config.yaml
arch: "vit"
model: "image classifier"
dataset: "photos of plants, animals and fungi (iNaturalist)"
train_examples: 38949
image_size: 64
crop_scale_min: 1
horizontal_flip: true
cutout: 0.25
targets: ["class", "family"]
num_classes: [15, 181]
norm: "layernorm"
norm_position: "pre"
activation: "gelu_tanh"
head_dim: 64
fused_qkv: true
bias: "none"
qk_norm: false
layer_scale_init: 1.0
parallel_block: false
inner_norm: false
moe: "expert_choice"
num_experts: 32
moe_every: 1
expert_mlp_ratio: 0.25
experts_per_token: 2
shared_expert: true
patch_size: [4, 4]
conv_stem: false
layers: 8
width: 160
positions: "learned"
pooling: "mean"
label_smoothing: 0.1
loss: "cross_entropy"
residual_init: "none"
optimizer: "muon"
muon_scale: "match_rms_adamw"
lr: 0.0064
momentum: 0.95
nesterov: true
orthogonalizer: "newton_schulz_5"
adamw_lr_other_params: 0.003
grad_clip: 3.0
cautious_weight_decay: true
ema_decay: 0.999
steps: 25800
batch_size: 128
epochs: 84.8
lr_schedule: "linear"
final_lr_fraction: 0
warmup_steps: 770
weight_decay: 0.01
adamw_weight_decay_other_params: 0.05
Rows from block 2 of a small image classifier, named by matrix and row number. Rows with one number within an expert belong to one neuron, the router's apart. Each number is 200 + 20 x the weight over its row's rms, rounded and kept within 0 to 999. All counts start at 0. After the name is the row's rms in percent of the matrix's.
After each expert's rows are labels from the 100 images, of 14976, where the router gives the expert most weight on average: "colour at peak" is the nearest of a few named colours to the mean colour under the peak. Only what is clearly more common there than usual is listed. The data: photos of plants, animals and fungi (iNaturalist).
# router: router (model.blocks.2.mlp.router.weight, 32x160, trained with AdamW), inputs 0-159
# up: expert up (model.blocks.2.mlp.up, 32x32x160), inputs 0-159
# down: expert down (model.blocks.2.mlp.down, 32x160x32, transposed), outputs 0-159

# expert 0
router.0,099,182,222,200,195,195,177,214,188,203,205,165,196,229,201,188,214,176,193,187,209,176,229,177,211,201,183,205,176,216,186,205,177,214,195,218,181,236,203,186,181,177,201,229,228,219,168,198,195,196,223,196,210,222,199,206,209,234,196,194,183,162,228,217,218,177,187,208,208,176,184,228,199,212,193,194,194,197,226,224,165,220,181,182,221,180,215,206,180,235,208,226,204,175,183,182,234,225,228,190,212,214,199,214,241,211,180,186,209,225,200,194,159,183,227,220,207,202,185,231,209,186,194,180,219,166,215,193,177,171,215,185,183,247,215,200,171,170,208,188,171,239,209,240,176,188,181,231,217,158,209,196,180,194,170,212,216,207,166,167,217
up.2,098,204,205,212,232,185,172,149,215,247,193,186,201,204,205,201,172,195,226,205,205,195,211,196,239,191,203,232,198,178,220,246,227,223,211,200,229,178,213,208,158,159,224,192,186,177,192,212,175,191,220,218,202,202,190,199,193,183,201,199,181,225,188,217,206,196,200,216,186,227,219,194,183,211,211,191,197,207,209,204,179,183,170,172,231,197,182,196,224,210,215,199,185,243,189,180,195,174,180,214,208,218,217,208,181,213,169,191,179,174,178,185,228,207,221,175,238,202,184,234,208,197,211,174,175,204,186,233,164,218,177,170,175,196,172,237,207,214,219,190,193,161,172,230,200,215,216,204,207,241,185,214,183,223,169,214,207,198,212,220,215
down.2,103,230,192,193,196,221,204,227,205,209,194,197,219,180,197,199,189,209,231,214,216,188,196,241,214,199,203,207,193,195,214,221,208,204,192,237,151,233,180,197,194,180,205,237,207,184,214,164,166,244,176,227,197,209,115,201,170,178,196,203,188,214,204,221,176,208,192,214,216,168,203,176,206,209,199,195,183,199,201,220,205,213,194,201,184,211,196,183,163,226,209,210,187,212,218,201,226,206,178,177,216,191,208,205,178,216,231,207,221,204,195,211,176,207,192,189,177,172,195,179,225,241,201,195,203,214,200,211,194,228,249,186,209,193,215,181,199,194,157,170,180,239,165,190,197,223,165,221,192,188,182,177,237,202,202,209,177,174,210,189,194
up.3,105,180,207,191,212,175,214,173,158,226,212,154,206,206,197,204,174,188,208,205,206,241,232,200,180,176,231,215,216,210,201,196,231,211,203,188,204,198,170,188,189,188,194,217,220,190,148,204,208,176,203,196,195,219,215,206,161,192,193,201,215,192,202,191,199,193,197,210,191,219,214,215,192,244,194,209,188,208,232,191,182,184,181,196,202,208,191,207,182,221,173,236,200,205,202,194,171,234,194,205,198,256,222,188,262,244,185,197,204,203,197,207,207,214,219,217,237,204,192,200,191,184,197,126,208,165,190,238,172,242,188,204,194,200,176,201,186,191,168,221,183,187,207,178,222,194,175,194,186,214,227,171,213,214,191,200,207,204,189,208,191
down.3,101,197,186,169,200,181,207,200,174,178,220,216,221,188,187,208,181,211,183,218,144,215,173,220,178,153,215,194,208,175,194,182,151,189,195,176,194,179,223,190,229,208,222,229,175,226,236,177,221,176,200,226,237,213,164,204,185,200,196,187,203,204,189,170,184,185,224,198,197,251,198,205,176,184,195,180,216,197,176,204,194,243,192,194,200,213,189,195,184,202,224,201,223,208,202,203,213,203,195,214,192,194,190,206,164,204,242,227,216,223,179,166,213,219,201,221,196,182,196,193,213,188,196,220,184,196,194,264,212,203,188,190,195,201,227,256,166,178,223,204,222,219,201,200,193,194,209,172,193,222,184,211,211,214,200,200,169,201,193,226,224
colour at peak: green

# expert 20
router.20,099,234,218,194,212,238,189,199,222,178,181,179,177,226,183,208,211,213,234,214,203,198,169,186,204,186,223,217,176,213,170,225,214,217,198,242,228,253,183,169,199,225,166,214,208,212,212,238,177,208,223,217,191,199,220,197,220,182,187,204,198,227,220,172,191,201,188,170,202,172,194,221,216,192,219,214,210,195,233,192,171,191,192,196,226,227,204,203,157,194,217,180,179,188,175,181,219,157,205,180,215,188,183,170,195,197,235,195,188,208,239,171,188,184,205,216,173,165,174,180,175,201,216,188,198,215,189,171,208,201,204,219,216,229,218,209,172,194,211,187,169,231,211,212,211,204,210,227,183,205,227,174,216,207,176,211,204,184,222,193,225
up.4,099,172,189,224,219,210,202,208,158,231,208,206,196,192,208,225,198,181,208,234,202,226,196,174,186,153,224,198,226,177,216,178,236,185,199,204,202,193,183,208,174,213,166,195,191,218,157,208,192,199,207,187,167,221,207,219,175,165,213,175,200,221,176,231,211,224,180,183,159,201,200,226,195,187,214,203,178,213,192,195,211,197,222,206,206,200,202,226,208,198,218,196,196,221,221,193,226,180,178,169,212,209,188,201,177,188,195,206,226,209,181,192,211,179,227,221,252,243,185,179,168,181,211,164,229,196,186,220,189,170,160,211,213,187,197,238,201,187,201,236,217,198,176,203,235,207,183,180,199,200,236,240,236,189,191,196,197,207,180,204,216
down.4,090,204,224,193,200,183,211,200,201,199,214,167,224,183,219,185,192,202,187,192,194,168,226,191,189,183,170,152,215,206,225,180,231,181,172,193,202,170,210,211,205,197,218,226,197,154,187,212,210,201,199,188,203,197,201,163,213,236,206,200,212,193,211,218,197,184,196,222,255,186,203,189,235,180,194,209,157,195,201,219,182,179,203,215,225,187,190,220,194,215,197,201,198,206,185,213,185,222,196,211,245,186,219,201,191,211,201,166,245,184,197,163,198,204,177,198,177,184,181,171,187,190,216,220,239,216,183,184,209,245,259,226,180,213,175,210,196,195,158,221,152,219,164,221,195,200,201,224,204,184,237,222,208,190,203,206,196,211,185,201,202
up.5,107,190,199,195,207,242,192,195,202,221,204,187,176,185,213,156,202,195,169,212,240,223,182,216,206,218,242,222,220,214,186,202,163,213,183,221,210,210,152,187,216,210,199,173,217,187,168,210,196,201,227,177,210,206,229,197,176,232,198,204,216,188,192,203,178,189,197,170,181,228,184,241,197,215,208,219,198,197,209,177,181,184,227,240,187,194,193,178,176,180,172,208,193,186,185,183,195,201,200,216,205,181,150,186,214,203,202,200,182,197,207,199,199,186,153,206,181,178,216,175,221,200,206,237,165,222,191,199,170,266,233,183,184,203,204,219,195,202,215,169,193,215,196,204,192,191,222,227,183,222,192,210,243,207,204,225,186,185,175,193,218
down.5,097,222,174,197,170,187,159,190,207,168,218,203,211,151,215,189,179,199,164,203,188,233,229,222,179,185,204,198,206,208,191,210,190,194,173,212,203,203,153,204,185,210,244,205,189,190,219,185,214,211,207,199,222,211,226,223,188,211,236,228,216,197,198,196,160,185,184,222,200,226,228,227,181,206,182,221,176,190,195,185,199,210,158,201,188,215,162,191,185,173,200,222,213,195,219,199,215,216,203,207,164,211,182,194,226,179,210,193,193,197,222,216,222,216,213,214,185,173,215,241,195,187,221,222,168,209,158,201,201,207,205,218,191,186,188,214,240,198,219,205,216,139,216,178,206,210,230,143,218,224,195,185,189,181,216,188,195,207,191,196,180
colour at peak: black

# expert 13
router.13,100,184,205,229,161,202,179,223,185,214,230,206,190,203,211,207,172,193,217,166,189,183,229,219,179,177,204,207,189,202,227,172,182,211,208,177,194,178,213,174,217,165,184,192,229,224,206,193,194,188,216,190,184,237,196,204,173,194,213,178,177,193,221,214,247,220,192,205,212,180,211,216,221,231,169,217,196,228,224,246,192,212,207,190,200,173,179,181,193,196,200,199,189,159,192,205,212,188,219,194,189,235,200,239,172,194,192,181,198,217,195,227,189,208,217,201,202,161,221,201,174,180,145,217,186,218,159,224,231,198,169,164,173,218,175,192,194,203,190,201,199,204,200,203,188,185,224,197,220,209,190,181,239,172,193,227,220,190,219,233,177
up.0,099,236,207,226,224,195,188,180,208,225,197,196,210,204,200,192,189,206,167,167,213,191,172,210,184,183,192,181,222,217,179,194,184,190,209,200,187,203,246,175,183,241,224,188,190,182,258,201,188,215,207,206,192,195,182,214,235,201,190,217,202,203,187,205,189,191,215,216,226,170,212,216,207,225,198,172,193,191,213,210,217,208,208,192,231,207,174,213,198,177,205,203,213,184,206,207,185,195,201,165,199,222,209,190,199,218,204,151,224,238,216,186,210,205,178,202,219,206,231,175,173,175,195,249,197,178,195,203,232,196,139,169,207,219,202,239,247,186,182,175,223,180,214,210,179,207,208,214,191,167,242,210,195,186,169,190,166,192,188,223,182
down.0,095,180,203,229,183,185,205,221,213,212,228,208,214,217,183,205,214,248,195,223,162,222,201,207,166,203,184,202,199,182,216,210,235,223,201,195,201,219,202,213,206,191,149,226,179,178,167,202,187,242,216,200,206,214,191,211,206,211,187,157,216,212,204,215,161,205,172,212,161,176,201,213,231,196,199,203,202,239,169,177,188,224,184,197,169,226,193,201,183,199,184,159,174,197,180,161,200,166,190,194,179,186,236,188,198,239,220,188,164,232,194,191,191,213,201,201,183,194,204,225,221,210,216,182,187,212,244,210,203,228,197,198,232,198,186,213,194,186,228,206,169,235,200,205,193,158,178,196,214,209,196,187,208,189,200,213,210,168,227,209,194
up.1,102,178,193,239,189,211,225,190,182,230,205,214,211,177,188,196,195,212,207,212,187,202,216,197,192,170,195,176,204,191,204,215,150,172,201,199,178,175,236,212,220,204,197,231,210,173,209,214,187,202,176,242,196,201,239,205,204,179,184,188,186,216,241,215,206,223,163,202,176,189,232,223,223,136,211,165,201,245,207,197,210,187,212,223,202,215,173,177,216,180,184,181,168,186,213,222,207,162,169,180,208,165,217,209,196,163,231,186,213,175,196,218,195,207,193,204,210,180,214,196,170,173,162,201,184,228,212,189,208,201,175,227,227,218,198,176,202,188,214,181,223,208,194,206,245,233,198,207,203,181,217,193,201,208,199,216,188,208,201,179,200
down.1,100,225,206,220,165,174,197,193,193,213,185,204,203,217,227,187,227,163,206,181,225,186,188,209,194,194,202,213,214,197,194,186,200,189,198,186,182,196,191,172,187,239,144,169,212,213,221,248,216,173,198,210,192,167,218,219,212,213,208,226,171,229,207,221,207,198,218,222,200,228,170,211,173,201,201,207,182,187,189,213,187,183,192,171,180,217,182,258,230,177,182,179,208,212,186,202,164,174,191,210,239,242,216,181,178,205,215,211,180,212,196,211,180,190,162,192,228,208,205,173,229,193,195,237,168,207,189,186,201,208,180,193,171,228,216,234,233,189,174,215,192,206,201,219,202,221,169,173,208,226,207,169,196,199,193,222,210,203,219,208,208
colour at peak: grey

# expert 5
router.5,100,182,170,213,179,194,182,226,193,196,239,193,160,219,201,213,208,219,214,221,219,177,201,212,212,215,190,162,204,181,197,180,183,212,173,190,160,190,233,195,216,179,204,202,204,180,236,204,182,188,177,205,198,174,213,179,169,222,216,186,189,206,182,218,205,216,187,238,222,201,165,199,229,180,177,213,173,225,219,228,199,177,193,231,179,191,179,182,201,217,224,223,224,168,190,228,204,191,228,216,205,163,205,210,171,199,184,201,208,184,184,239,207,196,234,174,201,183,217,235,231,213,184,211,166,188,174,223,231,206,175,174,219,237,199,211,192,230,191,217,192,192,192,183,176,190,227,162,176,214,208,213,213,193,208,169,182,199,191,230,177
up.2,093,200,183,180,197,202,178,178,232,195,192,158,179,210,173,204,219,216,167,167,235,194,185,201,209,191,232,200,195,212,200,214,224,180,178,222,211,211,216,192,156,222,203,219,193,226,207,202,217,210,189,214,169,163,213,221,200,190,189,196,201,195,211,143,213,216,214,222,194,196,239,194,224,270,231,180,207,192,232,213,183,209,181,238,223,198,204,213,233,181,190,189,203,195,177,213,204,220,215,210,218,170,199,188,188,203,215,202,208,216,202,203,193,154,173,202,188,193,197,184,185,227,198,215,165,213,206,187,188,163,178,184,233,208,200,237,202,189,193,185,187,186,208,194,237,199,180,224,183,188,213,193,238,195,165,227,200,177,188,216,231
down.2,099,182,192,201,183,197,191,170,205,181,225,224,196,209,199,198,171,182,196,211,170,230,200,158,239,212,196,204,209,176,194,218,162,192,253,211,252,179,221,218,210,185,231,186,231,214,188,180,202,201,198,176,184,203,204,212,200,196,210,176,212,207,196,216,192,206,163,200,214,202,175,187,194,179,186,234,208,217,215,207,185,186,194,254,251,159,186,185,207,233,206,207,190,209,176,191,161,200,204,213,192,207,208,219,214,174,180,206,210,197,207,234,223,205,175,197,199,189,192,191,201,220,207,214,228,213,177,230,172,189,203,183,227,171,198,170,216,237,177,211,203,226,171,175,195,217,193,193,234,175,185,209,210,211,192,207,219,189,174,229,154
up.3,099,208,201,184,172,194,210,177,209,180,179,237,195,192,238,223,182,210,153,221,200,195,215,211,183,195,218,245,185,194,195,182,229,177,236,200,196,211,168,194,183,139,201,202,216,166,215,212,185,211,232,186,174,180,197,220,195,193,210,228,195,190,209,219,203,168,220,206,187,193,184,231,186,187,220,218,208,198,204,227,192,204,229,177,148,213,259,212,188,218,206,217,191,207,169,203,187,198,195,198,193,197,228,190,229,222,198,191,190,225,202,187,212,212,191,194,249,198,190,187,197,194,175,194,221,204,179,230,199,212,180,214,185,190,152,200,174,212,188,213,188,227,181,216,186,197,210,198,238,211,169,182,205,197,203,210,201,178,154,222,176
down.3,096,179,217,208,209,212,204,224,193,165,219,183,228,186,187,210,224,220,188,178,187,210,167,180,216,209,209,200,197,202,203,220,238,240,193,191,189,186,188,212,247,218,149,204,224,225,195,249,218,210,209,208,176,214,205,235,178,198,171,175,199,194,230,215,180,203,169,207,197,227,211,180,180,175,174,187,227,176,196,195,229,195,192,191,197,186,196,173,190,171,179,196,218,221,205,175,202,173,161,185,199,166,222,230,177,194,210,177,215,200,213,188,217,171,221,185,212,208,222,158,199,213,208,229,209,197,233,202,226,228,223,219,217,208,227,211,223,196,179,197,233,194,207,201,199,193,146,196,172,211,183,202,185,189,203,187,179,168,229,204,215
colour at peak: pink; white

# expert 26
router.26,094,198,171,163,198,181,166,180,233,166,177,220,202,209,170,214,227,204,236,207,207,203,185,182,190,213,218,216,169,227,222,195,190,223,185,194,232,174,177,210,217,187,231,178,181,221,211,227,183,212,187,216,174,216,188,203,234,190,169,224,218,220,217,176,197,196,218,173,172,221,196,205,204,228,227,188,206,166,203,204,225,185,191,201,198,228,194,194,229,183,200,175,191,199,177,209,174,188,217,191,201,193,179,197,221,180,168,205,214,175,225,181,209,174,148,206,197,229,223,218,217,165,219,227,201,225,230,205,187,167,170,201,213,178,188,204,212,175,197,186,231,192,210,199,211,243,213,235,203,206,180,182,226,184,170,203,185,196,223,187,182
up.2,105,197,171,198,167,177,212,188,194,222,206,215,249,178,200,196,180,186,227,190,160,204,179,208,257,196,166,193,217,195,205,199,195,187,203,195,199,225,157,245,206,223,201,194,192,197,186,210,209,198,182,191,180,224,194,243,235,205,185,178,203,196,217,204,186,184,200,191,224,188,194,205,202,151,187,195,208,223,139,175,197,177,225,213,188,205,184,218,224,221,193,219,207,241,234,220,197,190,182,179,215,217,228,200,211,212,178,181,210,167,221,202,201,240,169,202,210,207,224,212,202,186,174,203,218,210,180,182,211,196,195,209,220,206,215,214,217,185,199,183,174,237,234,218,209,240,167,188,193,193,180,193,183,213,173,169,189,214,205,205,180
down.2,108,202,185,213,162,187,207,213,222,228,203,209,195,192,193,204,191,202,190,203,189,213,160,234,215,182,212,202,204,188,222,209,168,190,128,207,201,236,207,206,226,190,207,130,210,247,208,162,217,230,207,180,207,224,230,183,232,230,173,199,189,229,200,202,181,200,169,185,212,231,137,183,215,217,193,205,203,205,180,196,201,208,213,212,211,196,189,213,209,217,187,178,189,195,238,169,196,203,181,209,171,191,196,219,227,182,184,209,202,227,197,189,231,196,197,213,175,172,196,242,209,200,218,181,193,235,197,193,201,198,210,206,214,187,191,193,209,174,171,204,188,201,178,186,185,203,210,181,211,206,225,223,236,222,183,206,210,209,210,185,226
up.3,095,197,186,145,214,236,191,211,196,196,215,202,225,200,196,207,182,200,203,218,214,179,190,209,224,204,172,178,180,184,192,232,187,208,223,209,218,190,198,186,184,170,225,207,178,203,185,192,177,221,213,201,187,242,248,205,154,185,212,178,179,231,197,189,199,190,185,182,191,181,194,212,182,213,195,220,175,208,209,217,213,191,200,191,158,210,199,183,179,202,175,205,146,172,193,197,193,196,199,199,203,187,184,234,190,209,172,245,196,221,208,222,193,210,200,195,204,195,208,217,212,233,150,224,173,257,212,201,236,257,224,192,202,185,188,215,203,195,190,208,220,212,220,181,212,214,212,188,192,163,195,185,237,179,209,204,191,213,176,239,203
down.3,089,198,228,199,165,184,195,197,197,207,193,180,211,176,193,202,183,176,170,223,170,201,209,213,193,209,200,205,192,228,222,211,195,213,190,210,218,222,219,204,218,217,209,188,157,205,212,209,176,229,175,189,261,210,165,208,148,201,204,201,228,159,218,213,214,182,172,190,215,192,218,197,206,224,223,203,194,208,207,181,214,202,196,178,183,173,196,156,192,224,147,178,217,198,215,186,200,218,188,201,213,218,194,198,194,227,220,165,194,170,178,193,206,199,198,205,181,192,178,228,223,209,214,161,231,185,210,199,208,177,193,187,193,204,201,202,205,208,234,188,211,192,171,220,187,180,223,171,164,220,201,228,178,247,208,183,259,220,183,206,215
colour at peak: brown

# expert 4
router.4,094,193,219,218,170,193,198,201,230,169,164,215,157,210,201,211,190,184,186,176,186,203,177,214,161,221,211,211,182,220,202,177,191,215,182,168,229,203,192,173,174,205,209,193,187,219,210,201,231,193,235,197,178,204,154,193,210,175,204,198,211,208,209,178,221,212,236,221,173,180,209,202,185,226,200,219,220,181,237,218,229,218,200,159,198,202,191,216,176,171,207,211,207,170,173,188,188,197,214,188,202,236,161,197,178,216,217,200,198,210,201,189,216,173,180,200,221,218,186,181,173,159,192,220,214,222,173,207,205,203,197,217,161,191,220,213,178,198,179,165,222,196,221,207,233,189,222,217,229,218,217,179,234,210,209,237,215,188,238,219,212
up.2,106,208,185,241,183,208,251,197,167,197,218,180,222,185,193,187,195,207,195,229,198,199,163,194,199,195,199,207,180,177,212,183,198,182,174,203,200,221,215,202,207,188,207,227,215,218,161,226,184,209,214,209,186,207,254,218,232,204,182,181,219,191,239,216,201,215,161,249,215,203,227,213,190,162,213,179,180,191,199,167,176,142,181,210,200,199,179,183,210,234,183,185,187,182,189,194,223,187,176,202,232,215,232,167,196,191,198,185,165,180,207,205,220,195,190,222,168,196,185,199,196,208,191,206,204,191,198,203,227,233,230,220,195,206,233,235,190,206,243,223,198,172,199,187,232,212,191,179,171,207,198,194,189,202,215,204,184,174,192,183,210
down.2,108,207,223,169,209,203,206,208,230,239,197,190,195,186,195,177,192,196,197,193,198,195,225,198,193,203,229,210,204,205,158,212,213,213,168,196,194,144,202,170,206,192,196,170,220,175,232,150,217,206,207,202,208,210,168,167,212,230,204,236,201,237,202,163,207,233,190,220,219,220,179,154,198,202,198,217,204,219,215,197,235,220,180,230,228,161,227,206,213,172,206,222,200,196,184,183,210,210,201,235,188,208,189,179,222,195,190,179,225,185,227,207,208,243,211,177,182,219,190,220,204,196,205,205,155,158,172,206,187,234,207,186,203,164,184,198,193,200,202,194,197,181,158,196,200,207,187,204,177,191,227,215,209,200,201,197,175,161,199,199,201
up.3,101,212,229,216,202,186,183,179,212,192,203,208,200,178,203,180,178,220,206,152,186,183,154,201,246,195,185,209,195,211,176,207,178,211,204,188,203,191,234,182,172,205,196,197,207,213,221,207,221,226,203,183,208,194,166,192,243,214,187,219,200,160,189,226,200,216,220,205,182,193,237,213,173,206,217,226,214,192,219,206,223,216,194,197,210,216,172,216,226,163,191,194,220,180,195,225,271,201,186,171,196,222,205,203,176,217,188,165,184,250,191,170,206,153,213,211,197,226,209,191,211,209,181,182,215,208,200,202,236,169,208,213,207,224,193,217,199,173,191,202,168,223,178,205,179,197,181,203,194,200,236,198,194,183,153,217,192,191,178,188,191
down.3,094,195,185,207,182,185,194,195,163,205,204,170,239,218,217,223,201,193,167,223,182,229,180,228,147,199,207,165,184,210,224,202,196,231,200,199,174,202,188,212,187,223,173,218,172,221,225,224,196,201,168,238,183,186,183,225,182,241,206,193,183,194,182,181,191,201,220,203,180,200,202,194,217,217,209,194,199,207,217,225,211,209,196,224,205,191,186,192,208,188,183,214,169,182,170,201,212,197,187,184,211,216,204,160,195,228,238,184,199,228,220,223,219,193,174,208,212,189,192,193,194,220,219,208,177,184,214,229,226,192,214,197,191,212,217,237,197,174,205,259,186,180,219,198,192,139,197,222,173,173,222,177,185,192,199,196,239,170,178,215,217
colour at peak: grey

# expert 19
router.19,104,189,163,205,227,186,210,173,171,198,200,204,219,231,184,210,225,232,239,225,183,201,170,181,199,220,198,187,216,176,183,177,172,213,176,218,188,189,199,222,231,171,190,192,196,215,205,234,189,171,186,221,197,176,226,236,182,212,189,197,213,189,196,202,165,216,174,195,161,239,212,199,196,240,196,176,215,207,237,205,213,172,203,232,186,216,174,192,216,177,194,195,220,196,197,217,197,207,176,197,206,186,178,232,187,209,198,228,166,171,181,219,184,160,182,209,187,169,229,194,222,221,173,181,208,226,211,205,192,198,201,177,232,215,184,202,187,207,211,209,218,237,194,192,186,250,213,191,170,220,174,181,224,191,203,201,160,217,195,198,207
up.3,092,193,195,189,215,189,237,178,212,164,188,242,223,192,199,227,204,186,214,174,211,192,217,196,202,206,205,196,164,208,206,229,197,191,209,210,212,177,198,185,190,265,231,184,176,209,194,195,166,201,173,175,189,219,224,157,194,256,170,183,192,152,194,168,189,172,210,186,173,206,202,220,182,199,239,209,204,202,203,176,192,230,191,204,236,216,216,182,241,196,230,211,203,186,203,185,188,225,198,227,194,221,178,212,214,198,176,188,233,208,181,206,173,176,201,209,228,196,193,189,191,225,197,210,199,162,187,216,166,187,224,181,211,192,204,201,189,178,213,225,201,217,239,223,209,178,166,226,220,172,207,218,199,198,203,183,208,199,207,198,224
down.3,090,214,166,206,195,197,180,176,189,202,204,197,183,198,202,219,208,240,243,160,184,172,180,164,211,224,215,207,206,234,211,197,155,234,255,202,192,211,218,198,197,209,155,200,205,211,175,189,254,183,194,189,206,193,183,227,209,222,182,199,190,209,184,203,167,206,213,170,190,193,185,221,163,182,202,201,178,168,197,199,236,221,201,209,184,214,177,175,182,205,183,196,218,217,156,211,215,211,203,190,182,188,183,223,211,223,170,195,205,214,156,220,160,226,186,184,219,225,202,205,181,209,209,193,226,234,196,213,199,190,198,213,175,191,185,193,206,187,206,191,247,239,194,170,220,199,208,228,197,201,176,193,192,197,234,202,185,206,211,223,194
up.4,087,199,225,191,212,227,189,183,212,185,183,221,145,222,177,230,203,180,197,207,165,196,189,188,190,210,185,209,165,225,234,213,215,181,209,229,208,190,197,221,218,202,224,217,174,202,236,213,202,189,201,194,216,175,210,197,220,159,191,194,200,191,221,173,193,177,217,193,169,217,193,199,195,223,217,186,213,189,202,196,183,219,172,168,210,209,239,188,213,219,230,197,184,202,200,178,201,233,197,184,211,161,199,208,234,172,190,220,155,227,197,186,199,247,208,219,218,217,187,214,208,149,208,242,223,192,221,217,200,181,230,186,189,192,196,186,187,210,170,209,204,189,211,198,185,180,199,202,206,207,164,192,177,206,192,196,231,206,223,131,205
down.4,096,193,179,194,190,231,204,196,225,183,191,214,189,208,190,211,208,181,200,234,212,188,202,210,182,206,179,183,233,188,198,212,207,187,170,180,150,191,153,186,222,195,213,206,166,157,177,182,208,230,164,203,182,193,191,212,177,222,192,198,163,216,202,207,199,214,186,199,192,212,199,225,191,230,187,181,200,205,231,159,187,191,163,231,187,198,222,222,204,217,191,205,215,200,223,224,195,202,202,198,233,175,215,215,181,215,193,223,196,195,209,198,160,184,163,191,212,214,227,222,200,193,203,221,177,181,223,200,206,221,215,174,209,210,179,231,269,212,202,223,203,191,212,186,209,174,154,218,211,187,233,222,194,178,207,182,150,234,197,198,211
colour at peak: cyan

# expert 6
router.6,105,205,230,193,194,210,204,217,187,166,207,217,161,228,219,198,190,184,213,174,203,194,216,229,189,159,167,218,149,203,189,197,152,187,203,199,191,213,202,191,194,209,180,202,228,203,227,170,217,198,208,167,213,220,195,155,207,192,233,200,156,176,211,202,216,194,197,186,188,186,182,207,164,212,183,214,192,221,224,208,178,229,208,181,202,190,233,175,183,224,191,196,184,183,197,188,198,215,229,220,194,210,209,210,197,173,182,186,215,222,201,232,196,236,210,181,186,192,179,246,204,241,211,198,195,218,185,237,167,222,220,185,180,193,175,177,189,219,216,192,180,205,174,251,211,170,205,194,220,203,185,217,214,222,215,203,236,218,196,222,217
up.0,099,213,200,213,214,190,177,203,176,191,203,166,201,187,182,195,190,199,218,191,163,191,219,192,208,164,162,197,179,220,171,202,221,188,213,233,191,218,207,199,184,230,170,197,172,185,227,194,203,170,214,208,233,209,210,207,173,183,216,218,162,207,199,178,230,188,196,186,211,249,212,190,209,192,203,199,194,227,240,203,187,211,207,221,220,198,261,193,177,178,163,212,173,209,214,205,181,179,215,201,214,201,201,218,194,234,210,165,211,216,212,196,174,227,260,202,242,169,199,206,222,224,220,187,190,199,218,193,205,205,215,176,213,230,183,179,200,180,196,179,201,234,181,217,188,162,172,223,181,181,212,207,177,195,196,188,208,204,181,239,200
down.0,096,188,203,176,173,162,181,174,200,212,232,188,194,209,214,192,240,205,205,202,219,201,205,255,192,214,220,230,207,220,168,193,198,173,206,175,227,183,170,211,212,217,183,193,230,187,190,191,220,189,222,198,208,226,224,203,240,173,202,228,218,218,195,187,186,173,172,197,231,215,212,216,182,190,198,190,216,179,175,223,210,213,189,177,192,185,211,171,220,193,189,192,206,200,225,201,215,162,223,182,162,184,217,219,198,201,196,208,177,214,182,230,175,218,208,196,236,224,185,211,204,206,201,215,201,205,195,191,170,179,185,196,180,231,143,219,233,169,219,165,248,219,185,173,183,221,192,198,212,170,231,212,188,185,196,210,190,182,211,199,168
up.1,093,216,194,184,183,241,171,196,211,239,212,179,195,182,200,177,177,183,147,199,209,190,207,209,178,241,188,209,201,224,183,205,183,167,192,192,213,222,176,199,216,205,203,216,182,151,236,192,219,241,221,232,219,170,220,214,222,213,202,209,236,181,229,175,181,187,173,228,190,183,204,197,203,202,222,198,205,189,189,178,189,193,208,183,181,204,195,184,217,185,225,179,222,186,185,192,226,183,169,214,212,216,205,198,184,166,190,212,172,203,201,182,212,181,180,228,197,188,200,205,169,197,166,224,192,191,186,169,239,261,224,186,186,191,178,197,212,227,213,202,212,214,226,210,198,207,194,198,201,202,154,216,195,199,240,200,198,189,204,173,236
down.1,106,227,223,172,181,207,211,233,205,184,195,213,218,189,208,201,219,186,209,186,187,235,194,185,181,193,178,179,212,204,207,214,220,222,175,261,217,227,185,227,210,215,186,206,185,213,169,212,214,168,205,198,179,198,223,197,213,201,169,243,235,182,203,226,180,204,184,228,239,186,200,205,176,213,211,192,216,195,194,211,181,213,216,240,177,191,210,206,199,231,224,202,205,176,216,185,218,207,190,192,191,188,227,204,202,191,197,233,166,202,229,169,187,194,189,187,174,165,195,205,183,194,206,182,219,211,207,165,202,191,178,189,213,189,237,170,169,159,199,169,205,202,184,171,233,192,196,176,164,162,206,202,185,170,215,204,206,249,182,166,204
colour at peak: grey